Weights of a small CTC audio transcriber: arch conformer.
Rows from block 9, named by matrix and row number. Rows with one number belong to one attention dimension. Each number is 500 + 40 x the weight over its row's rms, rounded and kept within 0 to 999. All counts start at 0. Numbers have three digits each. After the name is the row's rms in percent of the matrix's.
# q: attention query (model.blocks.9.attn.q.weight, 128x160), inputs 0-79
# k: attention key (model.blocks.9.attn.k.weight, 128x160), inputs 0-79
q.35 090:543532519561524501458464417471544498484493505533439415508574530490573533564449604491464502435475526483445448422499595495458551432459509532472508511437536463457477432432609530560499486516508528538544498506502546500488502533558486489559551549
k.35 087:521501541493479448505495427560430544518527568515530565507528559558430490405504458507541501502565473513541510473485498532519456541544495477529417502569555525585480449503496550526461484482537474483465470547474511545489506530504485493470441465
q.36 098:514539541524426491473573527544527466416515521411543461448477597558394524497520486543499447499482572468562536593543507463495513473565474428481526462530470543499543548453509467448480533426521458489537494388446489477578466489498478435553424432
k.36 108:524543553549498541511480524490553492514485485518546546489503516487551515580594543525496505503480546458469534535532447505512515488575487522492548586517501507540515565505439439522537521417517404516492518490465503474441493493515579534519568543
q.37 085:596545540443469469454457463522447534512470553539457469463573491441591449507432478504483458474504531472467494409436531468433534481457489464478513522454490424463411516481505529553550544533463571515536499555495545522455468490495465528438468507
k.37 097:533493551443486495526496543530391554489597565552518467427569526541485510455478446494531514525539510489535528440452527525443421514475520530555448498505497451515502540448556569505494459459504529509504510525472542524497526469500489469465485478
q.38 103:417454461485533563513520511519467496497475468469474588546505515498546544435513506542461417531572440520581522520511508546522539536468514542527484489540439475472564528591425506549530480506540508485438541535477522542519480556477468505492516544
k.38 103:494459478551502525530502460552555476523516497474383364493435516525519509532454520500500545466503538470488487475517540496563513495465485481487540465438525516437448404463509478497507502553465607522550449459510437527445538512538483487524508501
q.39 108:453493531540472510541564516565437517528490451459501518456501599541448552469525472573523494538503495522571498507504562484518528477539448507585518447572499519467532487519515580524437502474443545573492531462524507436577549388500501523528505538
k.39 105:516469472561486530462492518564579480537530443502449504555466498518532540531567498548464494520486594434494529562481440526503501450596510539506480551500540524457451519496462466421556532507498493582515475516455421436446504485529611500509475519
q.40 101:470486494466553550522437541460497529548487498501496550599484434444580443487516498484451530483513499479471500469460485503488514555495535612462540527462438474474511492531444421498530447572500505461473532528561485555424514515458551497448476512
k.40 104:459526516469531516528571502444455487458510534476446457488504479481600520474410497442487516463555454532500490435493530515513500524387514531497476440484442450469500450520547487508492493590490581466517479527542513538531519541513395485505492489
q.41 094:514448522468471511487517489579478534572468539507461547431528461498512534476439409543513483500549452516539518447471526477496499505477496493560507493535500465478455478528519589616502517505464544499483544542451520466533493455552486568453516566
k.41 102:485469445503422484486465505611465487523541482501465395511485477552489517488504490556518478525442548423544509480447521493440455472552497517486447470476538506457470457440547557434507499513465600550511494492469461457461536477462503500524476527
q.42 075:438506538467504612467549440554477381463581494442494440564429532560514506524463511521451494481552510504504412552543524562511488532498500490458497506525482493507578527509431535452405497493546454547543464462524472495439473572491487477542485460
k.42 090:443490591432547542507430552506538540521533531536513538488469463431515479581518531498466513491493514434457493507466460471543410511477532485465481594535526545511543531494491507457477485495490461479399506546550426530512516556570564530555536508
q.43 086:491460516493601469522466508502550512462481409516519557523494545477540468476512622490491464479497540514548446527484533454539554476525505503543534529532470506517578555525447439532534490471579450450463520495454493541493523442496543472486541478
k.43 088:547514511585512498561536461482511521524442512477413498473496508504573495416494441515494552422516503533477519471506541499514541461446474524508489436429500514490520386515424483561514522537523480451538467564448564496494468501509401538478471452
q.44 090:468456487522503502436519518539551455410517513415488507475530496545487552474511553545465463481498580486542515566522496504486577513512513491442516528494499557529562538546495471486518541467547459461462532461400475524527469576506542455566506475
k.44 100:499523496575516484554444509498616503509465469492504437542452530522468488558554523549523515449544523526538551475548509513567548545542479458464588492531544572539497448554406430545548555471507428532523485475500530518474509558519474521509544497
q.45 089:543513528515466469593526502562544496537513524522459523501444462530425548492573392467533497440485462491506526470479430441532448494463479524537543448536519448472501504432543528426411431479454515540505502497480467402479534444508532473505522504
k.45 095:478511402486496495479525504508473542482511435487520541555483436491508542467532495600542477504473576460430459577504448478486457469585537505501468447503501518507531511531508547463522495502503500512479542490560449449483477498446491563502492549
q.46 104:492472561523546494527461508456520546511481433576501580490503498445542501508494490515534487440525452481518476493521466518555495460497486563576546505494456487465563495458466438545481419537485494424466529507523482500492531435548497530420602542
k.46 102:533496466505514479479520393553424499484513510495449437498508446540545482424456481481463498475502479517479483490464528492489542532457511526513447416446475475482456410468534530470483528572518572475527468564456508493518494498500413508469461493
q.47 094:455477463494485526483557503526533426422517486454494491448537498544495558463480548501493480547551489520514535558537487566520503518501534461508484494522511520557512502543534490517529575438570448455471511543405500513558470589538462502556550489
k.47 106:502470482526439474496458455543592506498423494440466441495431536538420506525512502523561490482503518502533524488512530458565535525464437466447614455492551550518477459546418494546487528455506524500494512473508531488519469495498514534564512500
q.48 114:478481469466575487505463492459584473458470482530500505525464454450520462532491543431490517490498522494516504521524498506551475513475556504459511523485474502554546471515499405524571487493581413448448472536452459569452449597504523472484570487
k.48 098:495500491479492468531519427512461513491415525503454461480496479546544508439450492489557522436530469566498482438518537447503557524427479528471498422456479480504492398539513520574482512523506562433495512524483597552539473513505366546512514500
q.49 083:471506524478483581497496499558453439566525514467453502593472525520533508510488476507395450478500549517512461481512526543459527566493470518454563504504453471438532444483471553462440471522470517558539545456564499506443474522474501466475426506
k.49 087:423491564448506549508511570488534512523543543534478481470467458439614544524534460498505512503516554444510495504476461552540396497547592509457442544543471495482520523513556482483547463522494545505467478497534456521424550567566535549507519531
q.50 089:431498463570516553523501478478503433483489408448499473554514549575516544497478577526410469557541476487515509526538485575467529551498442551491488430483476562459565473542492536505486523485525512490490531539555509523542506581492495505620543508
k.50 078:471442454553475520517521450516593449502492494460496483562435555503440451570481506495505505483504518534511500528547497497608528498527515438476543537538467532510462461503515416545486445523520500529492462477546446548461507472508557480503468475
q.51 106:504537567515552493456473522494533518500512477505498507490508532497545493532492522589517499456482542468509464482515508451499550467546463527524560526461441505444567530429413438517467456513487502450502514437566503496483522412513542476533500479
k.51 111:530565536535523525524512504513416501497554536554504497503499482488601468474510515494433531452520465497481548509493486588513505479497500545588458537499463469516515471467480449457525521544529426496511420612469480513474516529523460486451502476
q.52 102:494582521557555537516458513454508494486455419521532479572475533528505475568525546521478482522483498475506492535504520497490501512533449531462516463483447544463580472482454428499510472489519480493481539478577563565495482519441494436594491468
k.52 127:519550533522559543501578481439464458503489532532502525495508550486585471567470528428480528485524464567460519491532467558560537503484476507548530582516428466527480516471514421518496490544495464471536469554497487548485513512529480480480520480
q.53 086:489517525525498541420549516540533462398505499396511468469500531600430557534497483570520456540520517446544487575556466533525496538544438423489514481494489541526575542493426500465458541419546441454501507396486514478550459547543511427569442411
k.53 099:501502526531463555529409501526564505507507481496557506480460489463465441636571542535532508517481500482520546553579493495555477511521486487488626572535541512528517537487452427491491510433511465537487490483486492501497493491546545499544572565
q.54 092:521477484505450535533516508565437469521440522456478491515526529516449538506509406521461440567547456514563566473469509523478488555489472479519458463495502488468512483536503598518505535480494553528509560543573548495529478540481482516481438529
k.54 095:443461504503451536494496509526583491509509477508488451482506512466494529582521519528558525534465542435537491532497487492515442504535516486486530511520533474465444542501559502513519478465449601542515491449516453471453549457513562493487508549
q.55 108:571568544541570455503485499406546509457505449574502486512498495511470477556506518503528514478478473463449505493517454453520475482542453495502544503471479519520534486411485412486520447492513444443483489475522520549467513440483529435566500452
k.55 114:554566502511485502493548426474376500497521542502548543486560497497538449473435475446495507495501424574449457515552496513496526512434472483561490503494481453533494487468504497567456475521537490424522475539490546523508445497491448506458547480
q.56 115:505432437476441474513506526561477535557496571467495513465505517415514499481498463473521466503475535520508496463443563472465545424466561465464484553492529484479443504557565560560508564517446566561536524566472485489526481457522523582431512515
k.56 125:500465450545481471489446546519533533521510466484445459474528495548454558448570504591525546495494518477554536475451514508433497478593521544482464448454564533468478505536539545456541535448466512578513570465468517428497496481507514486467418509
q.57 140:511507514524600490520471491449580477452470420561484499533463488542476522536503541503519511470511493480523490542546471476556494540511490495492535483496457515548560506468443416499535453470559365432454508498488497533468483502493508453569542471
k.57 104:536513483532492486519520418478456489496445500501463491495512488488567449445447460465524539436518473581464468492522528465549539501430478521508516426464480483508497411506484468564451478553526541456505474541472550523495474493533365575513539524
q.58 085:470505508559578505549491490452489531537507410547482488521531499460580501544513601490511585486472481520461464466514549526514537471472524603473524526452494517423497377479584466550509456574465538521493506554540517566514526489524549549550585515
k.58 089:518495462503527464439523430523432472468500521457469489526511476564457471447454454464472503496545433590528517478495509525534555527470518461522431463478496509504451416518496527506485497553534466496503456539539488520500458510504497449465407441
q.59 092:487488474505542469585483552453509476497480428551536526516396506508483462457538487429509565460503450518444468530490424488527433522496505560533452422540486510512508507475525453413491458504527441507459485554515459523460548453432508535527554443
k.59 096:501501425531556505463557491432563487487436453473475542528520450448496499482454499479473477473463502575455418545474480432499554447488540465468470439440482488462528487552496473464472496506516448476528562505561505469535456488458453529485493499
q.60 102:515470447456457524445452500534509523567492630497467487547532460449521475524515453439486533494465539550481536446479516509447501548491566436435532562443488494483393437544505508563504540530505530543534496526519518522441472550503548531435463512
k.60 093:431506535392435477478514568479463477464460515518514479466509482497523560516471485486550500581518426499574555423478497541416456508450515528422474474535521473500534543541602531506540519485473586535503474469535569520531495527543457528497519505
q.61 093:464537476483485550537483553465444500549498451495506504569447441478539480510523469448477517555530440514491541447478471569496429538457506589445446443474494514492511476561498528464502492546501505545457516602610459542495468569423476560491505527
k.61 081:430472478481553529483542528455506442503507465485477472502480496485517500557400582453459473507511480479527435478483513454554534533449550497482491495471441448455460540528597473465469488562455548490517565473614454543506534504498514429531472517
q.62 095:417518492484512543509479574457470550516531500497542545548466536465537458502535539541486520530466537481511438528485554524498519477526502532480495500508480529460567523548428489472460475568505505514472514450594477540491495468431506535502480523
k.62 093:468497535549607537508476561449555476520509479519446510528472484448577493524513566464403572459530491490507526499501492533551578495496543526548518553472442495449519494521472423417526536539487418475528494520506440537494522539543530440487477477
q.63 090:451498469484494527412467563460540562494514548480528526497572438453565472513520553506525582512456549524481505518519532547500504486502591542427494594421522561517474470536519429534550544539522499457473478517514432560493432570524532485465536524
k.63 112:487520545476524457496437471503466466466472534473535453512464507555457467536464563478496490507573446544541567412530521558529561558411471486499540494518508518528501466541507498489504564498486483510491491519536579518554496544509467437484485470
q.64 094:536503541529473462460517434500521521538503590528503442424534498535419548526492539501521517476557500504557540469443449426499545489507448431535508480487569547524427506483480456580501526500425510488572537521475560510530497525544522455499475497
k.64 113:478503455478416492512577482594448539477518523487432459514519472527520525491471488493495442531534586483526553538481460430466538501467506481467535459508491436491434526516546533416498547466462532563577539494522530463553463490498457477455421495
q.65 107:568513497558467505481466483547423512513484535424499445484528561561421472481520550514503535507430504497547533550509528503461524549482491470466501502538531479495452507490602554502477539486447500535553510467505538472535543453535530453478433481
k.65 093:510528473473533457462501478513426480460534433543509479530476514485497442472416553463454454518517508527495512551509455481548515458494534416494464525511453406522534528484484488448470469506529479506527393457541516490429452506421433459527437465
q.66 078:548507558526450458480541526480462508422465560501536478495543582538499502502530578549554575442532526524471486526535499463521578492490548504457513547504537461550441465504561450575527520500533480508479493524488539467551529482481492473538549505
k.66 098:500461532463430485469485526508449532524501563509519535451484495493475513473460428508517476541527511572557514535491489396502489504489435454469481466535498524516445549522541542478507476493496495462568559508522510535559425511464427562527468477
q.67 090:491499503488446487461454418500501587543487500539463495484568501543431554464503551511516474584442553439497534455454498500439523553519510410515468463497599511484496531498443494525415481515430531468547503425537544412494492532482530452473515488
k.67 084:424551494493449490502434501606447539490502525473477462492472470554529543438463544462550492524532503385515557484486505480470470485498574522508454539478506435504470465436556515478506612476513493501458532497531501440473488588494468459479509484
q.68 091:481567486475542518493442479495486495517491460470499509567410450517514391514490480438497548524414511513497495528510552577521474529506573563475484508493481479484459460505547500442518469555507458467511433494580423548448548544458498484473459514
k.68 104:450484539527580494546438479455524494479484469513580528496546502456539452521542556500506522499468451454423465477511520530565428466494547488552497551505494504520595529465488432529465446484559482433473462501498463518517488535481554499501596529
q.69 097:469508492496497535564532569561457572424577491532526537505545524491547521512541594535558478546506581494497555554550587476511478438499513459538495513539460458503609540439560494463542515432494461508513542535454458471555469495447487458580552533
k.69 090:504489606487610542496512482521501448498554554527527518469398519462452479543465460491476524518503516551521498448516530536521491572518455509540488453515476565501527484505518581492491439475526460525454426502520476555469518514478456517610464468
q.70 081:539434521483459434528583487482556510428484538547529480521588566553559548472494506530523439432539472481454481447505451496545571480511458535552541501487478485548474484519453405560503520503547546493440484496514511459501572482526506463487568536
k.70 128:530490514512418501492528454493502536570480562489483472449560484516505565478489445521562510532537507552549495446490525427429499492447470498487496462500576490460440572508533529497517537487440543523621540531437548488584473457515460562494526530
q.71 093:544471504489468502454474474497488470514458509452501490518531525539472498435451455501469421528440413435504446494501441560439478599496452482499516464464502499518448456486459543479436512524513537447503407395569548453489575456532498476405510483
k.71 092:505560446500500412445502465461455539555469496545522460506591521565515534473467552495541521519523494483472490464484524462430502440458518440532478535480562420544510525417466444511517539495485489510553516475389527419502502482486508469484525503
q.72 147:504494463503445493489524512573414526519539539437477447466545540527467551427472512537549499512479516512520524485469542489404486484494451479499462471506518465475476561529579602526513542457459537573557532499462518438502497438472478519480459476
k.72 097:523546472471538443431445473514478451481493409558542518548436520513465448510436565441425473482486520491522516528509478512556569515542513465501452472474417422510516478541494470483493468507522468513484463483539512555416485478457425409519416459
q.73 098:532487449515419517483502444535450509545510543508451481407540479516431472525543479446538521556495559472581577517483523527488500547483497462486472488562550501508486496420513468486462501487418557514536492477521511485527520522559539424405462534
k.73 096:490528516469495480527541413602452467470540490528492433501522509513537507506422497457471452551484552402475521515457523474475544468464490447505506491484491398500490460383545537431469478470521547521590409427517545510508511516468507471468459482
q.74 082:507515499540513530569481509493457542519513445514486538485477520430498433531550580458477518538510559459559545531572577543513505495469452507541478539532393529454566524477547474478560485459461514481498568562526398572546503487521540423535494484
k.74 109:540488576454594525562520454492549472468582497562541510519468444469550413525461502503460510486452488484472475462529509529539535492517534535547483539485475431456514495491534493453468434510515460547533377507522441540443549470500476482511515526
q.75 097:483477529442502477492520510457577424517440490537508536517459441453550504511524400463452493480525449511441477478493432529546467492505523536477543510457516586505512444507385447500464479550549537462455436480539517501483489558524542533472555518
k.75 099:501472478537423538522519525483519525540434538424484511476607527525554559484538450536551553516478498487491488471486540499427508509467484519496544546474591499471459507459514511562511556513484567492523577504443518443574520483545601582460603536
q.76 085:485469591519469505506472455495568514592473509512488538484439440454470493579497459439509530509610480517604528481540479512577478505512471478569506516537531566506446538489415501520506475514451491479517557513503453548471472563610561460514479552
k.76 083:462520531462490548543566499545514482506529547493475519515595457513568497471553557538477547489468551436469528543495451506489530555582532589438534518463516525485510424538525434415452569503530523568545437477547501503516523521489485565439474550
q.77 102:547514498520549485538549487430546465475457485464493527484570494515483465483524500508465424459445440476472498475562464559512518538455477501519546472491462498483524424452491467528460487512508501432458464518530532491495551471557531418467587547
k.77 111:575555515501532500551551465448533498557483541508530484479618468529563495479467424510514529522532436540462470401500471504453515431405434510543525564497556496485511537422481484472471509507504480506583455512430539479533482471534502551439580521
q.78 084:529429552513465502495539461466586423473447521531483525485558545477558533549546449499473457457518481552521451509472429504574504462516542468486511531501520523531491475501440476522428484547525493510468461471518514478523498546569531563463556552
k.78 104:524465464541417553498542548524480518547475541446464469458567537522534600469512451541532506535516530516520514497469533444402500519467442482444513487500564538448419515486511568526541560465472570505548559516452533445562471477501526592518539469
q.79 088:493478413537522552553495484489480499543513433466424518534488516473509412507529521465466533525459538509557449523479554519489459467495516513459448522522423481484511494459563520440528505496493447470483477501531367537528519506466552488483431529
k.79 093:480489519529606478561492449451541474454565395549547485517487494475526439481480578466444486477480410481422459507541543529536466479527530467555469510491456456468558509442508459508435437508531496494498393539473475515455500475467553443526573487
q.80 084:529536487513520453507586458453506488463458499524479483520541535592475503478482511557464546425488470533469480474499453476510541499483514550485508506484502430502461391505538488521525512536570491543481471562498519499479562457457465478528523518
k.80 087:565482554506404451565492491482530520503479548488521500449536500499464489454461401495467453525547460522558506464479466444491529436452415479472503475527509482519477558507512484490472455483450496434587499523460539496588402484508427501486510487
q.81 102:496551412507513477485493502515465558586516507473489490475538440571432499425459516525509517536476487519478560437486542473389475548504438497522454490447512474433468526481525585512542516429467527505560559569461545489522479468413477462497490466
k.81 090:490536466473554424492443475527518458489509448541526512573446497513465451496440549443452435495461491453504526486526464499563566502463543508527460521510425433528570491495489458429490490492505458508498450470543510505438563493471460405467450502
q.82 103:507495423466505447454502487520452501482503516488504439543553523576502565375435503527492486470443475476413482443417470444394522524518474522500498455439525446511470525546498497506513551514539520533490454482486563437478552446384426532462460454
k.82 116:484532418517449419464466467497458550514443478487431450526447521506405531489487527466523434482524498494559517501492505454494482452459528436506485430527510456533466559539474482546553513497453509480479583534483552454497480509496486387518451484
q.83 099:472550597481504484496488517500497511553513554563534502496399480441523505552494485481553579496580555534550540488525558489547523502477506511533485533547477551508483532522483488499550477523512473508513570545511498587495469554515512504606432480
k.83 100:504442550461450512519442548539534496529537511511501578500493482463535506547573494522501548478437571479518528548493473495550491548597509580482516499503495555509509484585523475460494487513500518531438457497556448591521525511507470518485462549
q.84 114:472506484500556470548450503480537604448510448522467516491528468503490487534491644473547479481483528397439546539545524495516519449526503516568521494492507498519576477449516404548491456483478487409476510526508468492511501525477528400524576525
k.84 109:478493556505554544578582476463543512479552565450483496474497398503515467521517469515537496505575471505449466435564505485515403514418519521551526521509497535505509515440552520461435492507472459480537536551567457510568509550534478523486556515
q.85 101:447517581443508481540504490463543550496517517577484516496478444458529535555501525482550491517567524460488518459543510488567504463516511491615531525495503528474527479465412404552513427501485500492511514537525484519447465570506512464558555532
k.85 106:483504626499480569590500534521513518504470613470501553466529453503531496531573431527529555524499514447488541446502497499493492543496494594515521508471514578487477463520538517504490542488485516522487524547511484539596524520527484544423535551
q.86 107:421525533482522517587502575461509570414484505556537560553499504467579516542534582506531464511476541410443511528571548530525515460496510548543540529537443507472617501477493398527498474488516487456452490513526486510520506527479497453571573499
k.86 094:541487589507519558560492532462538510539507587451516532475458464468496517541542398516536519513503486514508462411503528519476427500489468541531502506470566575462481511499544549540495475522498500502489526542509431541533527508551506572495557538
q.87 096:501481499536470488570570487479544558462527441522473554435592482498498551489555485534545439521495477503493516533535456519532486440495484484481502493542490491485633457460490476530469439446456526497486520541480486448546471468547554452514606559
k.87 095:565514557525509542539554508513566470552510555476520462465508461542510500465449407512466529506508452545544482438526520543446557539478479508503491510483529516448459430454544572509480521476485522515589482510472514516524488502535479584524520488
q.88 097:467535555528533542558492518458565541483515501520496565465482460439466438581566491461503525520494492490536555553606551543573486501472518497550540546560463515457565467447514437505509440467472477467523553556558467557537480553563572413555521508
k.88 106:533471574473529611571527503520568491518529549468559563461535453491573484512522424519478518545492497491473483468526480548486488541493457564511532558492488540475546464492536536447435489495521505531531408459543465525525544479510476579458519541
q.89 099:537476521549444492475566433505550538556562477548480541495533503542437512508497440529546558519575444548584503495495455474559521496536478443561441552569567434530408490459509539514559492480491489533554553524457480511518517490500491520523414535
k.89 096:524486494466451461538490529583498484472523504494508477497536535535441553444460468488482474520522546492557591527461447469474548583537475518424496400521477510532524468543512499398516526477511491520562438445507537504550492480460410503503404494
q.90 091:409547483470542488532414535523463502473523490507535459550442487460567506516471574475501523473460542477419509523447624457474515481542535534473485523481499511478544534541530480503491489529499506519492520517481484559481502509442497531560481405
k.90 117:450445512502526521456453552441520490426494434464463526527402488456484439575572530518510472451499493489491471541538492538603427476523550501518497511505451510530515499573520487502499465549490448477350556533586440546470485542540526473505499512
q.91 101:496533556459544461508506499459491469470428545485514487541464487504543439513495480456476513438462480482465511459544514581525513556474516573559553469458480510482450435505488426484493519591549485476458419484578503518444577557529506459476560531
k.91 108:501527594494519499541471439426490520566461545510528559456612493448595484505523481533546554531470493476439474427473490506505457403458473527530516574488547490484518567424488446518456488498503508472541484520469516505578451483501536566418609548
q.92 091:569516527549578471485441473504518491583499497482500503480403470498446477521470545457484585437550463527576494479517502475545535515501479558542493512497487517493401518553516515508556517518511467491522564561477448597492522491533514514534439492
k.92 095:502500482480530461543518497451537511465559438520516519558510441497539448504532540516480495469506504522482501567536419483559523539539536545470553521527461469512546492587490382402464467511500467519506450515581475525474489469489446491452480510
q.93 093:459494480451503524532516573503495488488543452501511555572478490447586509510479460479537453530537513489452435497541506540525503450497503526505511498481427510513577519507452498462497469499530487452441461492539454493501480523463468563493562532
k.93 096:482507551519614479506489476437554481554484498499527539491502533484482464509544536508539556465488441492423453447518590534497474536548499496570494533454550595480550460490481498617512472482523485458484549534447460533474556512512575515548572513
q.94 089:486521493547555525543482499470528572487577442528453514501474474532444482538490610502520560552448578507514548547499581518532489468539539502485463588547507459469555492446564483462537472483488439519512538594506413528493486514446559425551471485
k.94 101:498447569513531604551455544524526477435535500490551517471418463482478467508503455515499460513505496473541549545551480549588453534520504535503489475553436542540566476486531524436403456517501480456448406510581436543542504514522465493515514507
q.95 104:531487467561559530526492481469520478465443465443473499499555496491481453506558571490473453451415487487494483564547469589496511541476483524431546487501468492512511446474547463492435513505496488432486460476526484495533563476558545445443569553
k.95 100:523524499511581529507579477417520489504548500497516453462567465499560464491467470518509527517546441568438443449542515495513454433415476447531531600510506492497524521404491472491455459504523471472597451502476488483504419509526506536490563486
q.96 090:535396488538529501494513419476586480499513499491461527469572526534498609460486506495482453454557439490461435419470395479537509448546398491523500460450502490493482474517450486567440472492528551480494521512508490515468509461502525527466573516
k.96 101:536498442531447526531582492479546540509467532427437430507555470539506532480485506529526485496579494547556497492573508470429541524427490477490524472485528467455452502506525482497493570491405523518609542499431541442550503459525493476525505501
q.97 098:479477467470426499438477504517473438574465534483513500467500484509454492463496407515487472561523460514498503487416463459425452528509514448463438502482557509496455531541452581512455525510462546549544530445466581486525450484495473582486415435
k.97 106:498474370522442463426418573555479489492460411506474481547473564530475557486511550472494467490467541468524561552441494507481538514524537508456482475490500481532471504513470531525563547541507526500419528473488500458422565497470565461521452467
q.98 131:468503549464527531522500540470557434459459474517515528517432503416566478561537467480479491468506511492491445555542469510576499482488542533449542508521470569529574452500439412475443459535543464467435463477532495541492481547563532524508552502
k.98 094:509465526532464581512563522480533524511499587435478515448535532478531552539581455558542567499477494526495472494487535500450451511506462533513554518507569598474456504497511544563511501536499528509479566522461463467549498520551569588495566532
q.99 109:503529568541498579478506538481535491484488527506566551481445543432533437604552504488514529509557503545545495603575513553595523524474554486484447564538443487539512535475537516470509498500509429473504538486528482570583483523561511522544456511
k.99 103:521413530458504547499521515504512490544559498503570553486510534483521508522495473537494548514503533560479503501535515489501442535548454480470518508493512581531530507506472517489455456503541466460506450427513421583466506498489516614510520516
q.100 110:472559538486527468545523559459498526398475520548548510498515511489553506533527576481515464458482537455424541522555535492508541510466501534507552493503450519510584462467517387537494492508529483428423480521540529509542549521504512418541610517
k.100 093:481481568473475515521560447471510503553510605485495523450514450471528507539530387522584506526524501538478450423513509463479422447413440523535531508513534536473492547443523547525489472473471509511532560531510476517553466523533523601459566537
q.101 101:510545585528514508448439513515530518525494537481547515480383462477473453609502501468540592489531499515586541573548550507551510525502579515485470534563498528528461492476540494488538506529507446485507542539500480576499504547579517451565422500
k.101 105:465418523448472537497528499493474485505566511488534559510539483469529502528534507528489499515509562528479495572505432491556468510563512519445504476516494563540549495554510495423426448523538513505466446423609426562528482522474470573461474525
q.102 083:458558453456429467501491561574364521508517516469537438498494474552500509441510481516525531547448550533504575506504550487374482513459498481450521450541532471471522572511513539477503541469450502556530500475494554456517463463466433497510468484
k.102 091:479547498469526458442435503545485473477488475541498491538396502471452453518480529436452496479442521431491493523447475554567531467556530493526450509498471466522518467491467507508530471511566483506411454502541511536403495530475498418511438500
q.103 122:452515573464523533517488498460563494499499490554509538506416496425556532583487486477503491500565514478482442528530447496568489440516542515511507532510472546529557475510447445519469476511552451452476501509529470552494443548494480554565501487
k.103 092:502452515541432563538537541504554521506490552444470539472490496498482522521600490562556549481531525521497508510500529481460448518539479579509539486499557588481469488542495546563514515508445534505463592527459422508551533511544564549518547518
q.104 101:528436537480485541434511460470561407576495502497473506505465513508482515504480370519465490511555443577548407456488404519538451476493487445491455513482526508537441503510441600471448484545546491577522467458497502525467453503511472601445442500
k.104 097:525485423539406508479456563548488506512448463488475498526558581568483562427517565509448517484500511486531560559474498496451552525559466497441484473483523509532506461549455467520537545497485563479485494464431554459506527450480535481517489471
q.105 142:500490470518423444457507496554433492518496537432521444462536528570469533418473493544503503501485483543512538457441498471397510522488465492470482483478550475478449553545530569528513557474472559570526522498466565423516510464466480522470446478
k.105 093:505546447482495432419421481513451483502483438538510491541439518505466490484416552438447457489465490471535517551488463485543561480499550452476455487483426389523517509547491478464523506504518498498493471478552560515426464487450444430498424478
q.106 131:493522472520440464509518507574420528525495546440482445472507507549492541429496472513533543500503508524519552480479550480424483521491504520493463463502532460473452556540539575518535531477458573577533540533458526461487495488483482501493466463
k.106 095:502517495450534459453459484501478455482492415540539540539429492469509444508474543433413465475460520456503513528484457525594558518542539496467466510470425461500524474541501449470493471505543483516463456472563521553414497497459459457502444493
q.107 097:491510552514479532476404531528506500533510529464522499473410447457517437619519467435525546518487538524552530578548559521551443511505559480504486523538517556509508540462532485433486506508468449456490483453513454561510480534556558518475466487
k.107 091:428462472501523568472523511495447467503525465458531521500507513482562512553566567499512531502465551483456456578531461549534435511536521517474502544520487527525548435497504533497419505556546522518442478458624435520479539529485556570507530514
q.108 104:521487571493521456507472462490510483500524485524494474564440525512547520507462542516483581427523546540480427452446517481542515449543568519495458561512521482515416514563507454496524490558558454516490484526477429512436547512448504545509463484
k.108 094:461454522520419542488469560455490529470484493474476519472482476463474524514561520540523492475510496530564505589518498479500448527537521499442487464542508535510495536602520454552505492510429492461453566576516468501583431515512481498547496502
q.109 080:527552548496482488489468481493486460624476541499483497418458441463465480518545397457490581502550518567590587455525510518521455555474520484505511491527558545474430483491437511488481478520460526534552545490531502523509470543595519461474452477
k.109 095:468527487470495527535477529596479478505464488510512526507577489495580493496521517499466500513405532424497537531453449535515562498541529584473525553483484421454497453475500477437497519499563565533476435476538526476462526478477534542424463533
q.110 080:478515427446470453544466551596411518494526448481519469564460467540538459442476541472523534519411532488428516488493558550446512497523465571481513486488495459461514524546527500468504511531494545534459442461506483440435505475412466472470527485
k.110 086:475530543533590440480428422466504497487482479507498491540466525448489450534502568485512552471488453493459474462530515578596479473518572451558447539480488459511506513507523430565517499519527424480443490545532504533487484565503517455552510514
q.111 092:458497461457558490578486536509467515494497475501443526509515465447566491491508563495503419521482530471418528459509541507471452467493450544497514450474427529443624507521484466507473482472472560458466480491510446499502459500480524481513584512
k.111 111:507516533529608489535487472445552467505490495532506507524477437458537431518530517500488540480454435470430449421555531573547491501491521519593494581448496485444498481449521494542493489493503486523468510549475462523444536506531562480494593526
q.112 095:505456529491424481482586482485502554482525546585475496494578538551485599466495494563551473517579529482542466480481450456470507476501484438569488501508546474536491528446428485523482475492516490563520471472498546432493489504493485492480495542
k.112 117:508529518474391497494491514607430531517511562504480469455477520539437561440467435482497499518502539479564553482437519440406538529522456493472463403485521499502449490498511568489530529467460537517541514509471552482531514493473433475518423485
q.113 109:529475448573454547528500479511501526480498479457478515474600528548407490460548485546500447532406467492518497553515481551455487539486461457443490479546515460498509477443570562481435515448449509475520501440509517443544516445535558452425491514
k.113 097:540541469490532507469543468523492501469532469500535425478508536556475493435398475470458468537542480528507499493495481516455543489456502418513474479535489450493504458416504522466481491493520481528574415441474534449463476473482468474534499452
q.114 100:485606512532575471495430492491507542546471480460532502488446455492444447513479571457462534482435506471481580503507545483467507592488483572485534460502485542440485468510525461517530503483437512443524532551522509565478529502513532433552522473
k.114 114:442517500476563492518544456447528507479549529494523518532502414465531416532534519488494490486511501455459454499544447546586478434452588560538554575513443472508551492504503422444451502513513443516458477503570456504480465546517480468391507554
q.115 092:503558523515560490500444507503531536534480487488545537507397456494486432565498547438518587494503524496552556508535559513568564537483490558516492543538441498484459504526559488476601493505501484469465572569522450605481528518474518444558461513
k.115 109:498471543451543509549484467471559479534587500523555541536491450465537438517499493509501504529494507459475473512538439499574465497504543541490478526501460533527568502554537422419421471521529452482517401470590446578510502516482470515452515553